config.yaml
horizontal_flip: true
arch: "vit"
norm: "rmsnorm"
bias: "all"
parallel_block: false
moe_every: 1
expert_mlp_ratio: 1
patch_size: [4, 4]
pooling: "attention"
projector_hidden: 512
Rows from expert 1 of block 4, named by matrix and row number. Rows with one number belong to one neuron. Each number is 128 + 32 x the weight over its row's rms, rounded and kept within 0 to 255. All counts start at 0. Numbers have three digits each.
# up: expert up (model.blocks.4.mlp.up, 8x256x256), inputs 0-127
# down: expert down (model.blocks.4.mlp.down, 8x256x256, transposed), outputs 0-127
up.72:101112108131110104076147075109122152182137129190061112071155154080115112143090131097243131095115137141142095167148113123122226163129104126127141160141133125102151138141092156142076059134131145142131096087094137103160157147148090142155119122182174060123143123166088160146163181081067047037127146060113109118142110152094122067109148140149150178112180127100167139132131135177098103138092
down.72:112127082122125196165156132163159178150138138169179120122124100179116192117134159156059088105143132092126169125098135123194115155106157123130091137134087137175089140127138107094101209145131145149082151175130127082143086123167165138112173106135104107127124191093190097115091126142116104132138169168150147111135123103156125114137139078127139078104151115149071197112102115118113139137169
up.73:109047062116134094152183070142113128110122139128100151110128121140159112121107130069162127164119140102135134128050147193135184114128130102129133115105143127116097143110138119093042070156095126133062132150101129093137208122150147097182145125164173074149121130115141150133138099135125085169134136123150062092150137056087118131114085099070128055065079128087193197128125197129083140109101
down.73:166153099143083134141106174125117137121169117178152122100121157113125169109127068221078138092170186147139118121083152107137090160110074124135090102191126094099111123116093147178182121112158128095137147123106138110108034130139168156058164145127105144082138159155109159157124119160132175106145117096145147182134108142108123080134088158130101149212163062111111116114113103069108105146197
up.74:133131137112096142115098134071122104100131099097145141103107117064146099132177125092118136158149162124152082095039094154149081116140147167133072139131093129123089128168092125081098121143107114096109130099161181090136152122121165172169133112082159156143140121134183137127113079087106090109139150113146052145121172090113137123085116126111085063163089138114147167155136086147139086136156
down.74:109090133099179138125110091148122079134098131165137136043111151149104156158141122110145157127135125125184106131177172134128144180093137183191117102133126123099154160147112147161082112146115144193132162163135076118124113070139091124113120136110083113111064082185121125128166173117113144185120091171161125119131079128073095124108074148125080116134168125149171118140116179071062087091123
up.75:179162120110176137153187152094134099115136104129120119152073129152126126081105132200141142163138119126182142059102164115198075127085164171111109123087114130163148164132149115124155180175127205120154126094160153158147120139134158123111117121138132160137094140126132103147156104206135149100110125201198110128065171113095116091081102110101099145152107159208108117101140119101055173119145
down.75:157094153129100136106085140179126139136119131110132128135175155046133149131111140068142132062091142110146124169160111165105145122154114125098141130095233116111141057120105111143105093032097061124137083131123067124121136121117079076191130151076148115138148072114141168107133109145125135152112067124103139108143088144133124147166090132129111143112163130093120141139180133139166088070063
up.76:096098065125114131126111069088121176135119135152097127059136086099149113135134145117136124144118155140169095145125138136160184116126073143137118138098091128108154145149159120119075083126158104154120098169119150131137140114078198183192113123211145055152115096161162119160141177045118057122105123147042075134138090074119162052060100147075139050144104113092149149131099111169111095194141
down.76:088096133106187161165161117164175089109133112128157153102149136125115162136115095112087093093185120122119091206099132084150158183122113184154087122138099100116103175140148147137110141119142144111105131118149094100176098138165138121093130056093130138044174161194119154133116109163073163164155151127146151170115112159160092155183169120144101086129209145142150183154065135083086145079127
up.77:185160107119161111123122114142120082132127096148138205132128137174117176091111127216070144144133053137127167093156121081195102130102168149155115139106130126121118139081167107165123167136154155110175125108198115162135113140146145133104148116110101185111054109131096132170145139165130125063158046194179161172093121110090113189142120147111146162151100109161088140139135086123121135164117
down.77:138079156164085141167100108131130152128114168113091083131155067089126112155104143079152137078109118106104186160141148155043141102138114080096143108097180167104170065129124125092114092054137111099135096106093071132123142116092040103170133138128166082108177143086176138095123130113110130172091106154101168084151159191156169133165136101139082133136136126105146116120134138187139142067104
up.78:138080130156092108115156092137133166158147180165118122074127120125146117105097135119129085106130172126188137122158138128138140181129095066125176162119119125072156155130111181085109087113130132135145123119109072090080136124097114199103125116184127086103174122172158173159158128139126041103083164095137110132163180101084185069060168117117103109134107077125171106122086140210098151155097
down.78:145113098100164162144171164165146163097141120135160157135131123077102184122147076118075163090163124178088118150154131091192116129094201145108126151150171102094125093152176092161141181120140168118107103101086147110119160158159162089138173110140149137092140166140148111087167140102104144119159131161076118140162107163169109196151076128139117135111211137117105155084119089095119130130149
up.79:130094131101141081144170156127106084101119123048159191093124072106129148131101121069147103151104163123103164136077169122109070081127159108153098139108149117142079137150150131133116167147096171091117195155103094131140169114076158141183130152101124145130098130093161131158146086126128149191116171167074112139116158044122156094038079115098065078150075129159127129155123089113103083131143
down.79:118186059142127115070042117129152108110116111139113125076149134115107138149115118124194157079161091142118066092143117177155125171153045163162097125155154107106081111123126114139143087084146106152154143101177139139113091147140088089026130144073129132106089028141091077121104126163081088117119087103169121123129119165104091117118121171152148147095144116114129131185116133042111084167135
up.80:151091123149158141153083026145130056107108137129130136120118110191059110165140120122160098124095151123111129122173092132141176196187126091144197119111104126103110106103155124145140158176181089155168104159138099123091152147142130179074080146102180117083117147167139188159151134129133109147142096074048145132146149126139145172149187129159188139134145119176159113116146131139119138115085
down.80:131128171130158102100154190082107168125174138142132151156112163120133139168128099115149126167167127109153092116127143123095136125078098183116106091114137061108135151136098142131119138141084137117093096076071211136121186105127172115118139117169160145168116138047117112099171152093173087076154210135141097116101129116099101048125198157155149127140060166115155116085105107139143165161140
up.81:145038071139090154106077130108134153127119112152120101132120077134097099105157144162112123124164162122188147088148101146142083180112104085134165136127077110085135178132082114130115105135094074085149183208119097143066120112096152147089132081166140100144159084147127143120133146176107085122100146134185113177150230122055144082099108117097103134131126110128157124113109131138094127168104
down.81:114155198122187077133187118128110119096128137124136168139169180139135162114123101121144101182122137120170122200122146108125176155168209156107111113133128099107118094097152131203089154187152147149084092089105167077168217130137089120175181107110126125093097221075153140144147122095155130135145124117103145133117115123161101187180117139123142114168171172123153166123145127143139098108131
up.82:034155120127117143138085125090132136075133120108132081166143108089148079135167117059114115179149210120132131113151123091201169158126081166052145143079133116122150104192131143113080125162176044123092048126107131103132122148148155136121114155140123148153157161147124107123117128104107142068114115146144123152126123099135164139140183138136176107147169127157117125114093163151197168138081
down.82:115065111161190043144155068158096075159132115133106148145129177168126118115151063128099153116136138117184151107150106118146189160131161119171168118106083122128108092080139184109102156149106132151142109156124132140160126126125091105103096087171151149132046123152076114086134169127122194147104184069108124094116188147177089185129098123113129135131109115135155113086106140123076095131146
up.83:131133116131116172128138122093137138124131128155145145134150174144153081060166128097063124140121078124086152129117026117080177151159119093185154169154126123106134097139096070115137129153120104130119071122116095121128114139087111096153130163122092179153140104125157103114158085142117129133218123116158100168109111142173118217158159103075106104086049115084152112124133121096084077125083
down.83:137146121083128081174099156105093117147145147203116157137140102113122140177158149197078132075150178080118089147102180132153117093119215128134093137088116138119085133138081151195094093176125104135097195126105149141122135114146146166082157102146162161158112153131098141102118083120078151066119149092126133100111171057120132099085148175155121134134137185136102136131092189188151154125166
up.84:130113126150127170111114130076124136127139122143199125151123106083170073117177141158095092122129149110055116130083092153080135121154105097159118128119114147133090098125111096151134098112098098114144141156159081097129153131162132131155156149118091175125133152132149112100153104116116105113191137093107070162132185120148132150165140109076070078112093120055160142110140124125117078116123
down.84:173099135085128056167074134140084113093133174144120124089113139132134170124149102086155179169108141130149104086145173101146178129088240160140109147180131110100172129157077122146090147158193164171085147131154158106140136115116169179091127124130131134089094079134143117153103126091100182103114131138160131141103085073125110138047074137131110154147156118159144121165108152140090141119172
up.85:115091148122151158131106121083119128092152099112121166057125111150144139138151134083121147147143198108153127121126153146130031114128154208110108146126170123111140130185117150122112129140144138085127174097140093132037169064072143150145128156130164123135135141150159103161124089104098114131120132186169067129143152105129158132092128116129067089200115126151144136138171116149054070151140
down.85:132133086128182090119118122139161089091156107169112104092158104158139149120163075157124135070138098124168099111107062137139189144098115153213155055166127146122088183130126174124150140128129142162101079134107111086116075139164119080080118116070148174161116096165105129069183132102075118159160093111136118104094096129120098180138154175144143110110168113100170104099078176105126116061135
up.86:114111148145113086076153146149154141138143128127137174149130159071088175128093137105160079074104172114111141136170110127122168146126130102094184118127165155087127110088101173118128138101122090143151121105111089097158130136144132119131192121127120077120166161133143130144134169138109127130119138084106131126142169118065128104124162110161132167111151107099186140116154114210104155083143
down.86:144126093144104159158125097177091142101126122123087097098145103203118159127144136044160098116108129116126142108114137167147115135176104147158115198155084084128107140161135127103143131101133149129128144131132167152076120168128171117094118154129126117116121115145143127159119204106127048120127199105127104101124164102167104126129129140100203111090147095139111157194084101064148090205125
up.87:121097097103133149169125156113147115118127142068160173165108070160135170107090136174065103143125179086125171122155167110111094133081113087151159146107121108156134126067166109112133149124095149086127171159166059095129119153122121121183165157138115146094078178153151132156121124199147184183199094190102112138161183125157139136092090112078080106157096099066121094110123101105104125157151
down.87:145156143128097060114134116136114111097100131149150128091119188096118153128139147084201125117096052140056055102125126132146157119181128131097141145148147118118117135125124060159079093124154088126101103076160142115122110158136100149094143094068123136167138080136130106166132120081102128047185095058163102166088085076148124145133133171110193151084112151126127160170131117162152141152095
up.88:186168132142117097112189154113131109143128125162123097180150134127078141085119114152138139165120126100203084090193068106162068151117099189085135160129089120117157106104194121079144131142147152117155128128140174092134137209163120138136128067177153093118091156137166112095133145123101140160109101089109083168166113137184149155071145160124241159131137099137137077099186135147149121167202
down.88:135058105082128202152149089132144129077142209115189115149136075108120145157126116146073111101126107190144184153118104161103179119089136146130099115163143183116148153158154185165177196102140167132133125118070125107134120139163184148160132153112164180057123188148159133124127126114084104136154160151058154074121123156125120090134157135141147087128180126097122123110142096063136166070188
up.89:090072125137122145170171089150115151138120150114097124124165115105132089119149126037159076122130172081121159146162115117093177123183115049162199161121129126076117130192104174083131132127119071141113128134065103091107186089138150144118069134142160119151161127162127187110195164139124110129113159039061135090150146073124166091091221100098112152086138086098179120107109138163158109117093
down.89:131083154092141146126096140139142147142186181121174159113133125101112198138166100110135192124100120135162132163162119100051120128091157131168122129112131134112156141177125157156183169084087181149106130086099113059085095164182142115145168126167158120098110194088176136059147139077092076122145185180104111098171116162118084104145146135201149091121137159048113106056092081127139164132177
up.90:162126161136145107163198140118109133140134102038109145140106157087135125075085108147109064121132146070089160088151121049110101177118153109150118086112160138128056145118152112169165173172138146120185146108088114152175150131117146105116088164101119119116109129129110121130141107211168160138105129175190188071116155022137114125087117085128110151151137116162139131116110145156165201079118
down.90:196144139136115092068094140193136123122161111107071099120158115085072137088150105115187168048123133173153138128165068123143102163118048127150163208093152119134099081109111169146177128083114109149162145099101113136137085181124077080164121100127103178114101059114108112099143165159161121156071090116095117132165124188100139086103123145134171189115156128138067124157128101113090053163162
up.91:110131081139129057112122068107097150149144119153111133171162131115104097090125123069158142123122103104104099152060080089136224144157126056102116137113120120147059105087103120135075077145134105163128156077170189134188121149168107109129147107131134150120141117139084171132145159177101143041169074088136133071137108083120100124086083098104156213151191138122151172122134177136127113143091
down.91:168111174103122211152098054160189122132172125140178104131127120106174130153129061163070079109127125141154179091164146152137147130080121150142090099145164167142160085156135124107169152084137125106170072128078083097165099105151151153113113163115134158089117156134116157106069129054158112118131186149119134146149093176176158097108190117145084116117129075104112144061082074103114141093139
up.92:160205129130108209159123140115109076095127102114134081121142123127170070069159114107064138123150106120120167083090110110105094100179158163125079173174127125135113109160102114102148137128133100117140101101114139072163132108115116110109061163067133205145158130143136124082091040128104179098120170128201079139094082123146146133086198074100100136132103119127116098131135152131145084149086
down.92:146072123118171000102069102095128121156151154122074158131118164134131140143148142146125163141124163111153116136141173124126166124081146129183132098101152152151138112124111122156130135149115140138122155165142136152114110122110092164102115070135122176128042117116140103118159106134149168153143082174116171113120164139081107148114063177132087150191150179156106089091142129189128134112147
up.93:086162147135059080083169110159118115113133109115124129122127171157063146110098121085155166095099157164172144152135154088124063171145114113126139141157120111143108134117122155130132110140152125163142156144117103119186113131062109116141110158181096053078141105134143195179152120174180095162078148159130138156156140120085184097064061069145142158211136115136146103129142127100109139195095
down.93:180152120147162143162152109161172153109109119115096137158097121111090150122141093082133110151148115140132131119142111169173059106103129152084130112112144194154136128096190156135166181131148177069152133102141134146136171135125187152148090144129193132095093126101196083152110178130126170167079160199060140145131142142126141135093141130136077104109141091150143155110124072110086113142165
up.94:135179135133127140126100114114132091122123106127155147147156174183135038101165129097113130123141071164075198195094073150093133093218145127143135130171131141138098117132082095177162095144119075109133119131062153125153140173136072071099121196084074211145109079122098083099131049149135133103127107131163129120096073178189090177162173130099106094118101122141139125138093153082116105120082
down.94:150123135104108067130126116094074184162146170144095120160142118086154138158139182192099133154145195111149086135135160103124144101092168132148117138040112139131112073117107137148132105153157153105110102120134168127122151091134171157085130088180176169144095153123117140122192147099101177085149146092130145091118176114067122103059096155156086140163114169077134095155137149187199151104161
up.95:160074110127122112109115113151125163152131144161086103107129109074078163140156116129157134107120159114151095133115100116169184137115103128096143149154078110114162154136121151070109141104130121122133156109112081068107191139169156193101163081167151107183157189143122139105189214081022056101114139110130075152169179155097141066119109119128170153148159092115194123131170119177107120108149
down.95:117104102129152137153175069138099081145132146099186117132151154164131176136174095048051113152102117120137153104103087133099130112120201110131115137118184163168116132127139108110129211130086183115133090126061153113113113145174121102137134124113113125121136155101197124134101166108090134115129132161090150115162106135229058171147106112069159129117117129151092139073081117079128136096115
up.96:126125141127125101165113145182145112122121103145154059140206149117109144144120100139096149142116174115155147152201089091141139206116124175124106126126150146103102115136173096183133196156104091108171086127088118123120124110140179158084172166162112105103143111131131157139109130077118153096145121114054182138160146143092159150105182139154159185130127133134093067116135091106148157102144
down.96:093155117143114120112129072085136126149107112152107167112094095184134132113134145074186147166146128082108073109118172116161083104161107146080148154085078100113121129123186138112143092152142148125126161157182158134129139153086117142136088069164158121174097151134082101126165148135137072153114122086144093099142162098161157149158176151137183111090064149132177144143144147198109119197112
up.97:175154075133153114180109141167132068084128070070119141139150139194052130099139139142121115112109140117132160120170133131131050157106156088152146127096129094143167144124154123184143121171131111112165112174095037103092153149104160133137161137135119138116075168130136121143130098197143109180205088183110151204135179145121093136080070127129115142187153134101113127112114112094155173168134
down.97:117104148132150069058157169155129148143113129158138162141162134077128113131124127086156144119165113125140071153110119163126178106158110146102132145086137140109092075127144117159121123110102096096082114068139158129174173128103085092097099149111118133120179084026169090136176155107100120092098162139166110122097136155167144115169165202097148156117151102136163149146137145144155081138137
up.98:194095130132191123130216144169119130147149114090060145147114174096078106151091118111164142106128149134097169119133149141087135136094153130110118104065157119101085122176117174147159084141142161101169147066086122163171169078115154121129087162152099080107110099119107123154139118146130095146128133151089155072120157041137114063093115173125136150125150106155158190136070124174120115117137
down.98:152187143163110157092160150207138131164146100130114136098125183119129125129116110114166118077152051165145124087143066098192061186132033119119140167160174124158117106095134102097137168075134126136088160129087112129159093154130125053118144122123087082138114099112119121127127126165113114153090131159154189150161084225139132158110120111105136056159088133136073109115118163035085102175143
up.99:187138111133114176120086136104137104112128108117124097094144119088115100188130133124132156088161082154102171181145074116127096095148130167139131135155143143137132112173065122127157104115144109195142137088063120095107114178110131128177089133149091142107063083114112116132152123077131083194110145082065122115113087102194133108103129159161161137104158104081129159090118117146226125170166
down.99:111146128159123055084138070099125145162090122162156095132119090096135146112095139147144172205158148106127105109116148130155152196108132148144126121084072125161063110124137100157111168195144164096060199159180149109190165104126087175092121095133116116152140155126161081147142101120129191089144080110173135142128106128081106110136096148122066098203076178135126103123148139146146127182133
up.100:116146212156144080163161139172136152118131128159143098145132144072116106125134113133135125119110164112135095131138092091162162165116162180087137126153152167101107140172126154132133191144143102147149095107084115108133109122185162093125151090106157155133217140141130163098153176178113135123102172107082164101122146111106126099125159138173176160117226134188118123115137133163170158115064
down.100:091119110102120145099112082142094105200143119103068102127139160210131140096153149100174165163107152095167122147152182097101053104176092098101116182070099045133103126110151153094134104103095130124134165178158174156084114154083119143116079169155097096103069105133110132127116117140146072116141138108100137091180169122132146155123096097092181124135088110124139102152165123137128103176123
up.101:100095130102123133163115151071124118079135118080159208081116109141152133160140139084124099142127140141117123114101137131075126113122127047162107147102115121121111104115129119123125096104096152111101201152198127102134126109098099196139120155138130122112110166121181128124139111106122128121163153113122061121217165103136139168118124117081019062130003126095144147134142113135089070159166
down.101:103102114125174083188115143157123119098119144164107104076131114163089165142133091118139108137111107082113110088077094137122150123130151165157130148160138121113121200144133092139105135156166140182129102087109145146113121134163190112080143138064114165146146014167077116143168144134067097119091077142113088146049095072108076138035124130160112133088210106160138105172108126094127135096085
up.102:163126137134116118108093107104111180150133137143120095132127170132141104109145120092145145113131078146113154195081114119125106086221150058125143146134142125166092126107091156176118096093165092117142163110089169117187144203191046084079095138156128152112097085127149107140123100126133119063069099108190153101083128103174103150192104093114112154128185154142150142143118177134165115103087
down.102:219146138122097116152117150092130149140157167109186112140138088120129113178121138213109122133160137123143153131169143151055142138037135142134152163108154187176171119148102121131169137150153169148134146150112128125127140098147154143165125165136142170122158183121093144113180076101148172116157111140074116139116091208080114091078099127153082115210103117116095077125146124119155178139161
up.103:102089123145088151082134140138118129119127119090164145168119181110095146085109141106100079137119127080138085139131084078151153227092081081166145130095147111108137144130134133086095175127135086093121121108124106121162129147174171165140194120122110116127191155165127145147158190161123137056170123146106121203117206145099128117133105134126160124163169182103114123126126105141161099168095
down.103:106164117107115097160124025154085071146122115181128121055167099170128116121161114082153152137117139126117160111144194136179109073153188147111114129169084152120125122119113113147099154172142114191134145147154154103119088102126083089123076130158124103130057149149128114142150136082116093143100126110170138055126136093165147153145142106130162145106063040171109141107171190127095085124170
up.104:156131127127148137165124130099122088106104116076182145058135144122156137144134128081095213126151077137107162163105120090115090100185181160133156126078129158154092116135154165136155124161165111172170161139086176064120125146126140155138088153129122180112115104118120142087130050098129175117151130081066117126174071107134105169104137126154156111115119118151130155137125125113154144136148
down.104:088194152140106101091137140097097201202143116146089089143117107106098140180132151183144158162173115105160098078160134112137107142084090100067123112120111100136124104133108119100154124157120152073084117145182177160169120092147136179057087142133136142135137162115148113121118146162164119055139097160127097137123175172065154098083142133133075119130061189127108077163196164158085139202111
up.105:141073119151091122127117081163127189179135129141084098093146148093100108101133129108186112093091097114171102162085109093139213151084118118132144129122105132113160158113099158110100124109117119100134175070143155062087165134156100130118165060154181080186176118158144179140162221105114082060145123095170118094185113111102124090096096121118178163137153105095204122125104126198080158092104
down.105:149146112079116164160172128132118098098120136137188125138085138117062226157183088125080116139113123084123148095132104064127126103104144173132112134142185132197139103199151075113153190137147135130143120103068149117171081143148191155117119087157090160150137157101124168164126137086100141090137149126059146144139139157168109086127175107138113097116109142129088131135137092082159099127100
up.106:168177085131155130139156150157139138146138075059069156117125156139134095118118116085110155088108104115075200141137092097115093095060148112129154107121139131149079130181108169139162101150164110178151120128115102135130128123075127104130085180185106098085104135099128117139171131134127105198087161116109150121111091076187128101080128140139173142100102085137125155124112139144122116083131
down.106:119141115142162100063191120130121117107109153126107131147117117101071174124123135136171122082185125154171103124132103115136119149178084155148159144109105108158082107101110094115181125130090138094096184110128143186162133144149111155129175075075119133127139075130121067095135173183131140099082104132180149168168126132106118092151139139143128125120145124126127130169114125109185100223137
up.107:123086106148083131121113120162131135183135099174130130114147096140098135121115129128120121107128132120172112144167114138144171140137051061110175144169133133102133134120121137057098093080126107149140105170156102075079127138111142170082153090155201088106123113178151185133141095132105078100156126062143170144150167145108124098154191090133124139137086111060173106115141123164079153144117
down.107:124126132102160102133134173105146097042128166151130146170120155112105168167134135104135094157153168081129103110099134152139128142178255177117122103100128097091104117108144137162137108176108134137105091096096173150149186131157165178132133119150146153171121196072148089136170112122124129117108141165117138158098155075172141107124097129144182161099175163150146146141124123153171134147151
up.108:097112137151117120130163103165137160121126139111157106146160151104123187121154117099117104109111202096134087124196140104139162168155111138099180120178157124112112124183140131131085168148143088144132054122111068120128155158150153143122112096125148072152151183138141187155141177184121107094179088119102153151130150107112108082128164099100204161128174095136134162128160113123124151091055
down.108:150149127095161078141116109158138071134143128158080172156088135208120090139159092153141138133150149132112177140140125135167100113159113119214115147106097096134161149091155153118183126132112124162159184145119203101154051165145116112155139116166141163091083104143091110106134131100120150177103201101129123058119165135127147141122144126134177140119105124123139098130117121135131122167207
up.109:130070139125121034155122108150141163175109146144073138099133106131119150098100144089138140116106132094221064141131119062164165119136119127121117162068133131125171171089185137103083105122128132126133130165130140103102163152109144169148153060128186055142125160135160137139129198103128150165037136110141128141161144089053118122037093094136148098142088133108154098135120118221120154173120
down.109:162125125073147142157106136133134152089109116167126120102103096089131145078129113125071120096187209089217106083133127136138105124070117166144094066132113111108112146153158145141123106122176101102161111134143085114144058099123204123095082081145172142115132107072130136103104140111103167110212143117122155149119151140143120092089108203154060106126172164075146171181114119104107155085154
up.110:133119115131104205192090146116144078099134107069130180137134095171146116094125115164046135104146106121101160102175103084101035110091122110144103131104101156148161142118187168143179146142146094115173206106157127091043109205158136150128114127099114123091084135142206142133104128155150176165129150167150138169151146082120115195081128112167126121162143115082154113111115114094143125180133
down.110:136151151145122011092143135124126115150079104167099092150181141119085147135140161091210195173120112115153072152072159118136183158154166103089189107120095127124131115149132073135103102158135125137072106118181151143219161119132087115124044085085103137144157118112114118138162134093105138125150056085114135131088163150105144150167126127131095151138104167150117175130181151170156108122116
up.111:083112118135147124134106095134138134097115126114107154134131119097114108164147121114107142173136161116137092169167121119197189128159101194097129136124120144121097104122211147148108138167153088180133088208118150098090142135068193189133108121134157117075100180129172112134096153033136153161159118082052094154117082149174106200132198116113146049109069134143079115128119087126170116157150
down.111:169082114140173116177148148128146075077130148115102156142118109141114139132132086132086100130175154082159100135095137152157161139130081134142099076075032092102107172111154148128096136094130205037179123137144078157150159111162142138098172098149151096105174151123150157120186138165118145138136164140138099178138178105134106050123119136176106124118133137122196109127110115154094135087111
up.112:145183157153100104154167153129085113131164092152135160135189118095156148081178112129062164135123100088148128137171121057140056131156094117108126190117115097112153124165147157070117151187129084124138115125168104069073112159117165146121102094124157163161104145179160171075109095158128139131140152100131127174149132125141187123140181073169141124131068088105106125086187163079161163131122
down.112:123105156161128209170161069166148133115145111158184116126159078095119140133139057111064068072190083175138178145186119099168116116113059122143091109163148139120172118159126170112174141100137102160184099123073088090167092115190159119114102153129129143081142156162109130148104150108116133113117168104097164127119114168145141100175207081158164075137146081093106145074100103088125128095167
up.113:168063167146136163165127099120135075147108116144149073136128121124182076098129108146114114118157199156142136141153113126151095091187170158074130133154124173134101116162121132176153111148152089170147109113092141115112156127167143090077084144105121145137143114159125128088106113189124119102078107103144145087168138113128076113134169114168127132131194142181146124144113173136138132090055
down.113:138150173135137104072125198128101183151158151111097124153114192101122146150120161138160151167124151121172092149154139114067089172108109117114150140069110051135115124114152146108153132146130140124074133158166173139171143128134152142165137130146124178123107172084108152097183064154171160146143142119065105119147119176085130119076097158092146092152062202092157066104172121106145147147184
up.114:154167095143110108142105157160143090135128100096115163130134140150089181102097145185104149112098090090148135121146153095087099180066112184150144119144149112111118141106170161168174151131098132101176137156147094116082121159064108139145159134102057148091084132109164179151139139115137170157198124146091116185174095147104140191116135148130137142159127144086089103114121095078137110177158
down.114:131126134159133101062104067115123155105095103146099138132136119169159126174145184043159146180171120147120132112175131168148110075201124083122136082102117176128127106090166093115107124119139094134121093118142172130186146128115071140122100072156197116168137103103174046138122173142155096105141097148158097097130173117169136089155148167129124164091045126151141126140129112191119117131104
up.115:081170161156122138076198178151125141174160092170134145102183161122164173069111121098090182116150063128108123175100084156112075126139132113129156197136179089137184098155095114015133109124108089117072117125095114107139148126170118122143184135111083143149141121115165088093120086126074120158185162112124120123085106153112130178178159166096125087140107119063167159109167145089119116116158
down.115:167137141119099086154096092109117155090191136124155131110153069143110147145180113143100163107073105146119175091071174140080138089061134128178126124209180142095155174177090105137091133146163133102123104103045140162177105143157137086128174117126111184141138117093074157126173123106104149161166123165133156088111111115114102066160123111170085105181177091148057122103061112129151185071195
up.116:153144109118101161120102140057116124108122116091151141105128140113160075137176144099143144167132123140071138145075120184079152102124136089142089125148102111137083121154088122139134072097099173113101208153148119122155110129091115137170095189148106167110076113104115113092140078117120090108194133099125039119105140112140136131146124113094073069123058142103134151153150151083141061121134
down.116:135119127109158108178122171156152131115111182167139133099111152102151159159138156175094113137149115115136098087143101133136176135078160207166102119152155185114140106129125122152091175176145110139144110145169101105106138118220184169089148146080120168155117091166119087146144148130115138101099079148143113150113071091099087160043117167157053094113172128130142133164091125146105151087162
up.117:141120170108108150131088150111100101104138122092138126073094159091107130116119131096138161146159097149156087125088159173092009103175134109105094109110119112176115151192109109094142133120108133147120196090163166118159098094143130181127062100085110129147141108128166126107092112110160108118085187119136123120105096107089138129074093096122051078159068137146110150129135136121133119167109
down.117:131132118110166094126121159124116123120124131104110121123182130116114101133099108152197142159121113119139144101177079141166139186084083169121093125139144165081119143117139164172116147160116164158150109153112124130116120107131093070139124165105125122120097093149111101052157107170106175154116062139110071120159123176109100161126142127168123119102137149136119138137184126073067064063123
up.118:087104170120072128134145145111111106093130101083163173095120097115120165133127145049134116150127145110177144145120168096111059150113115123125106156068140111149143173136167147089133141115101179092138202127165108081103147128103152211134132131133138134137128149129219144149115106112118177101153163171115088147189155092089146144078126090116057107184059086133148107122148123132105109158172
down.118:125140028110199088147112157130165112134106075138097100085170111163112125125140111111168148090140085095064079092077060167171170132132137148177146129153150139115103141147178085154118120150137128174112091101130169132137084122128127042105065116091112126158129060152069099094138153127096103130161109091116076126063123155164102146146127132147173157057173154140138155143123143113071091116091
up.119:121120099131128080125208076128129114149119136192097092143161157112151139097141123171170141138106152148177131126117114095178147136111137131088147149144106143076160130123140117157113095169145109162135116071087165137140160105156113154046148100156159131127132099143121157116115198198091115106079099127132134093172151133094112096117150152120238155136198131158140168115153152141114117086125
down.119:112095138118128174121102116147162110148133172111204089176069146145143146139102114095065074058086154127124118208119136127094138099110146100053133125144162126162177112105107144129136144099095105110142105138104117104172065116136169113189103171162072094090156196116131179163104096088178126168181146087103144106084117163185148103160101087122074109132153135072099147109106088097134171111104
up.120:133131158111124061125169139148135095157127123141123156158104112103094140117065124176147094143122123114119125092125132132133110205088125113139126119127126108108104146096155110130154166132109188117142154150166121148137111113132151131149170129096085093112149138135093174102117200167163120164097172122140157117104192058070173102096095111109102190150148106143117094118124108152148161170157
down.120:172152125141140171128117088153072133124097110134103133109158170121111152092080100056172105127072149096112139081182114127191105137174080151105108155103180113110106094143149144132049112082127144082175078112101118131127124143096110055130099146097133084141101115108130103184092161159113059094111128082104084162194165175167138178098178095114154136091114114132084163155139107112102059122084
up.121:155180150135112077109120110120100148187121080146153118145169132078129151111119114147088157112111110111066148134179105085132107146104156122116109130116141175121146142169113135079106149108204142157157110052119170094101094172135175149165166092162164115107121101159126112099128166097079111123126158107040113130122171119124155090145137154183146166089137092066151128103138140176195160151199
down.121:085118092104169146114145123097140073127147164130103112122100095123054133112123091083118162134130142142184108137056140134175145138121164146143145126120133085133097163155126116112124115163097145076103160184119154147172148103091102127089111108072098075119173184134152121180078114124131159145112100139201180132123094102207118109146085098072099150170167133183078148121119124099071130157142
up.122:108156092146143147144173130100108053147117095101136121061129100142179122194185119169127169180129143109062118152131168124161076097111119129110146093110079102112123157175222158123124136158149164150125150185143081117054155110106154177150130140163137134057083141138134162112118142149086110200161176113058070097165177114153179149103092147114106064115024106154094132126162134108100131149169
down.122:165102117167156139064114143127183101089159150137134141170115122102075093169110051122104079114154092164139169111084106185162187166080169170129095138138125146092124124101120150152155158128122114081114070125084120122157173118160141114104049146053153126184147120125123102168172135093151181103140168139143115171104064135165144142084185135082124160142215117146163105093069112167161153124112
up.123:165051130155126185158158134168118171131163151103146051127101078129168154060093139151093096093158171087115161148146080131087112094122116046160174138143127160143152151112164093146137140126138106128126151124148051141098166164176095062089135105158177147131161100127124117119135114208112114127165117167167123107135197135160090143094115093088100108106144143091122135139157133096076132076065
down.123:153198153079095067141109190103105085126099143127128111173119188103126119135167160174198171137044115167109097164134185098093132140130176160083121167156157100166103117120084097144155126114124096162113141128127163113131119140084136164178146171114090153153083135143124163136151118091134178092107073084105169146138049109085132131138124105162183203176103101146124090155156150185172151164170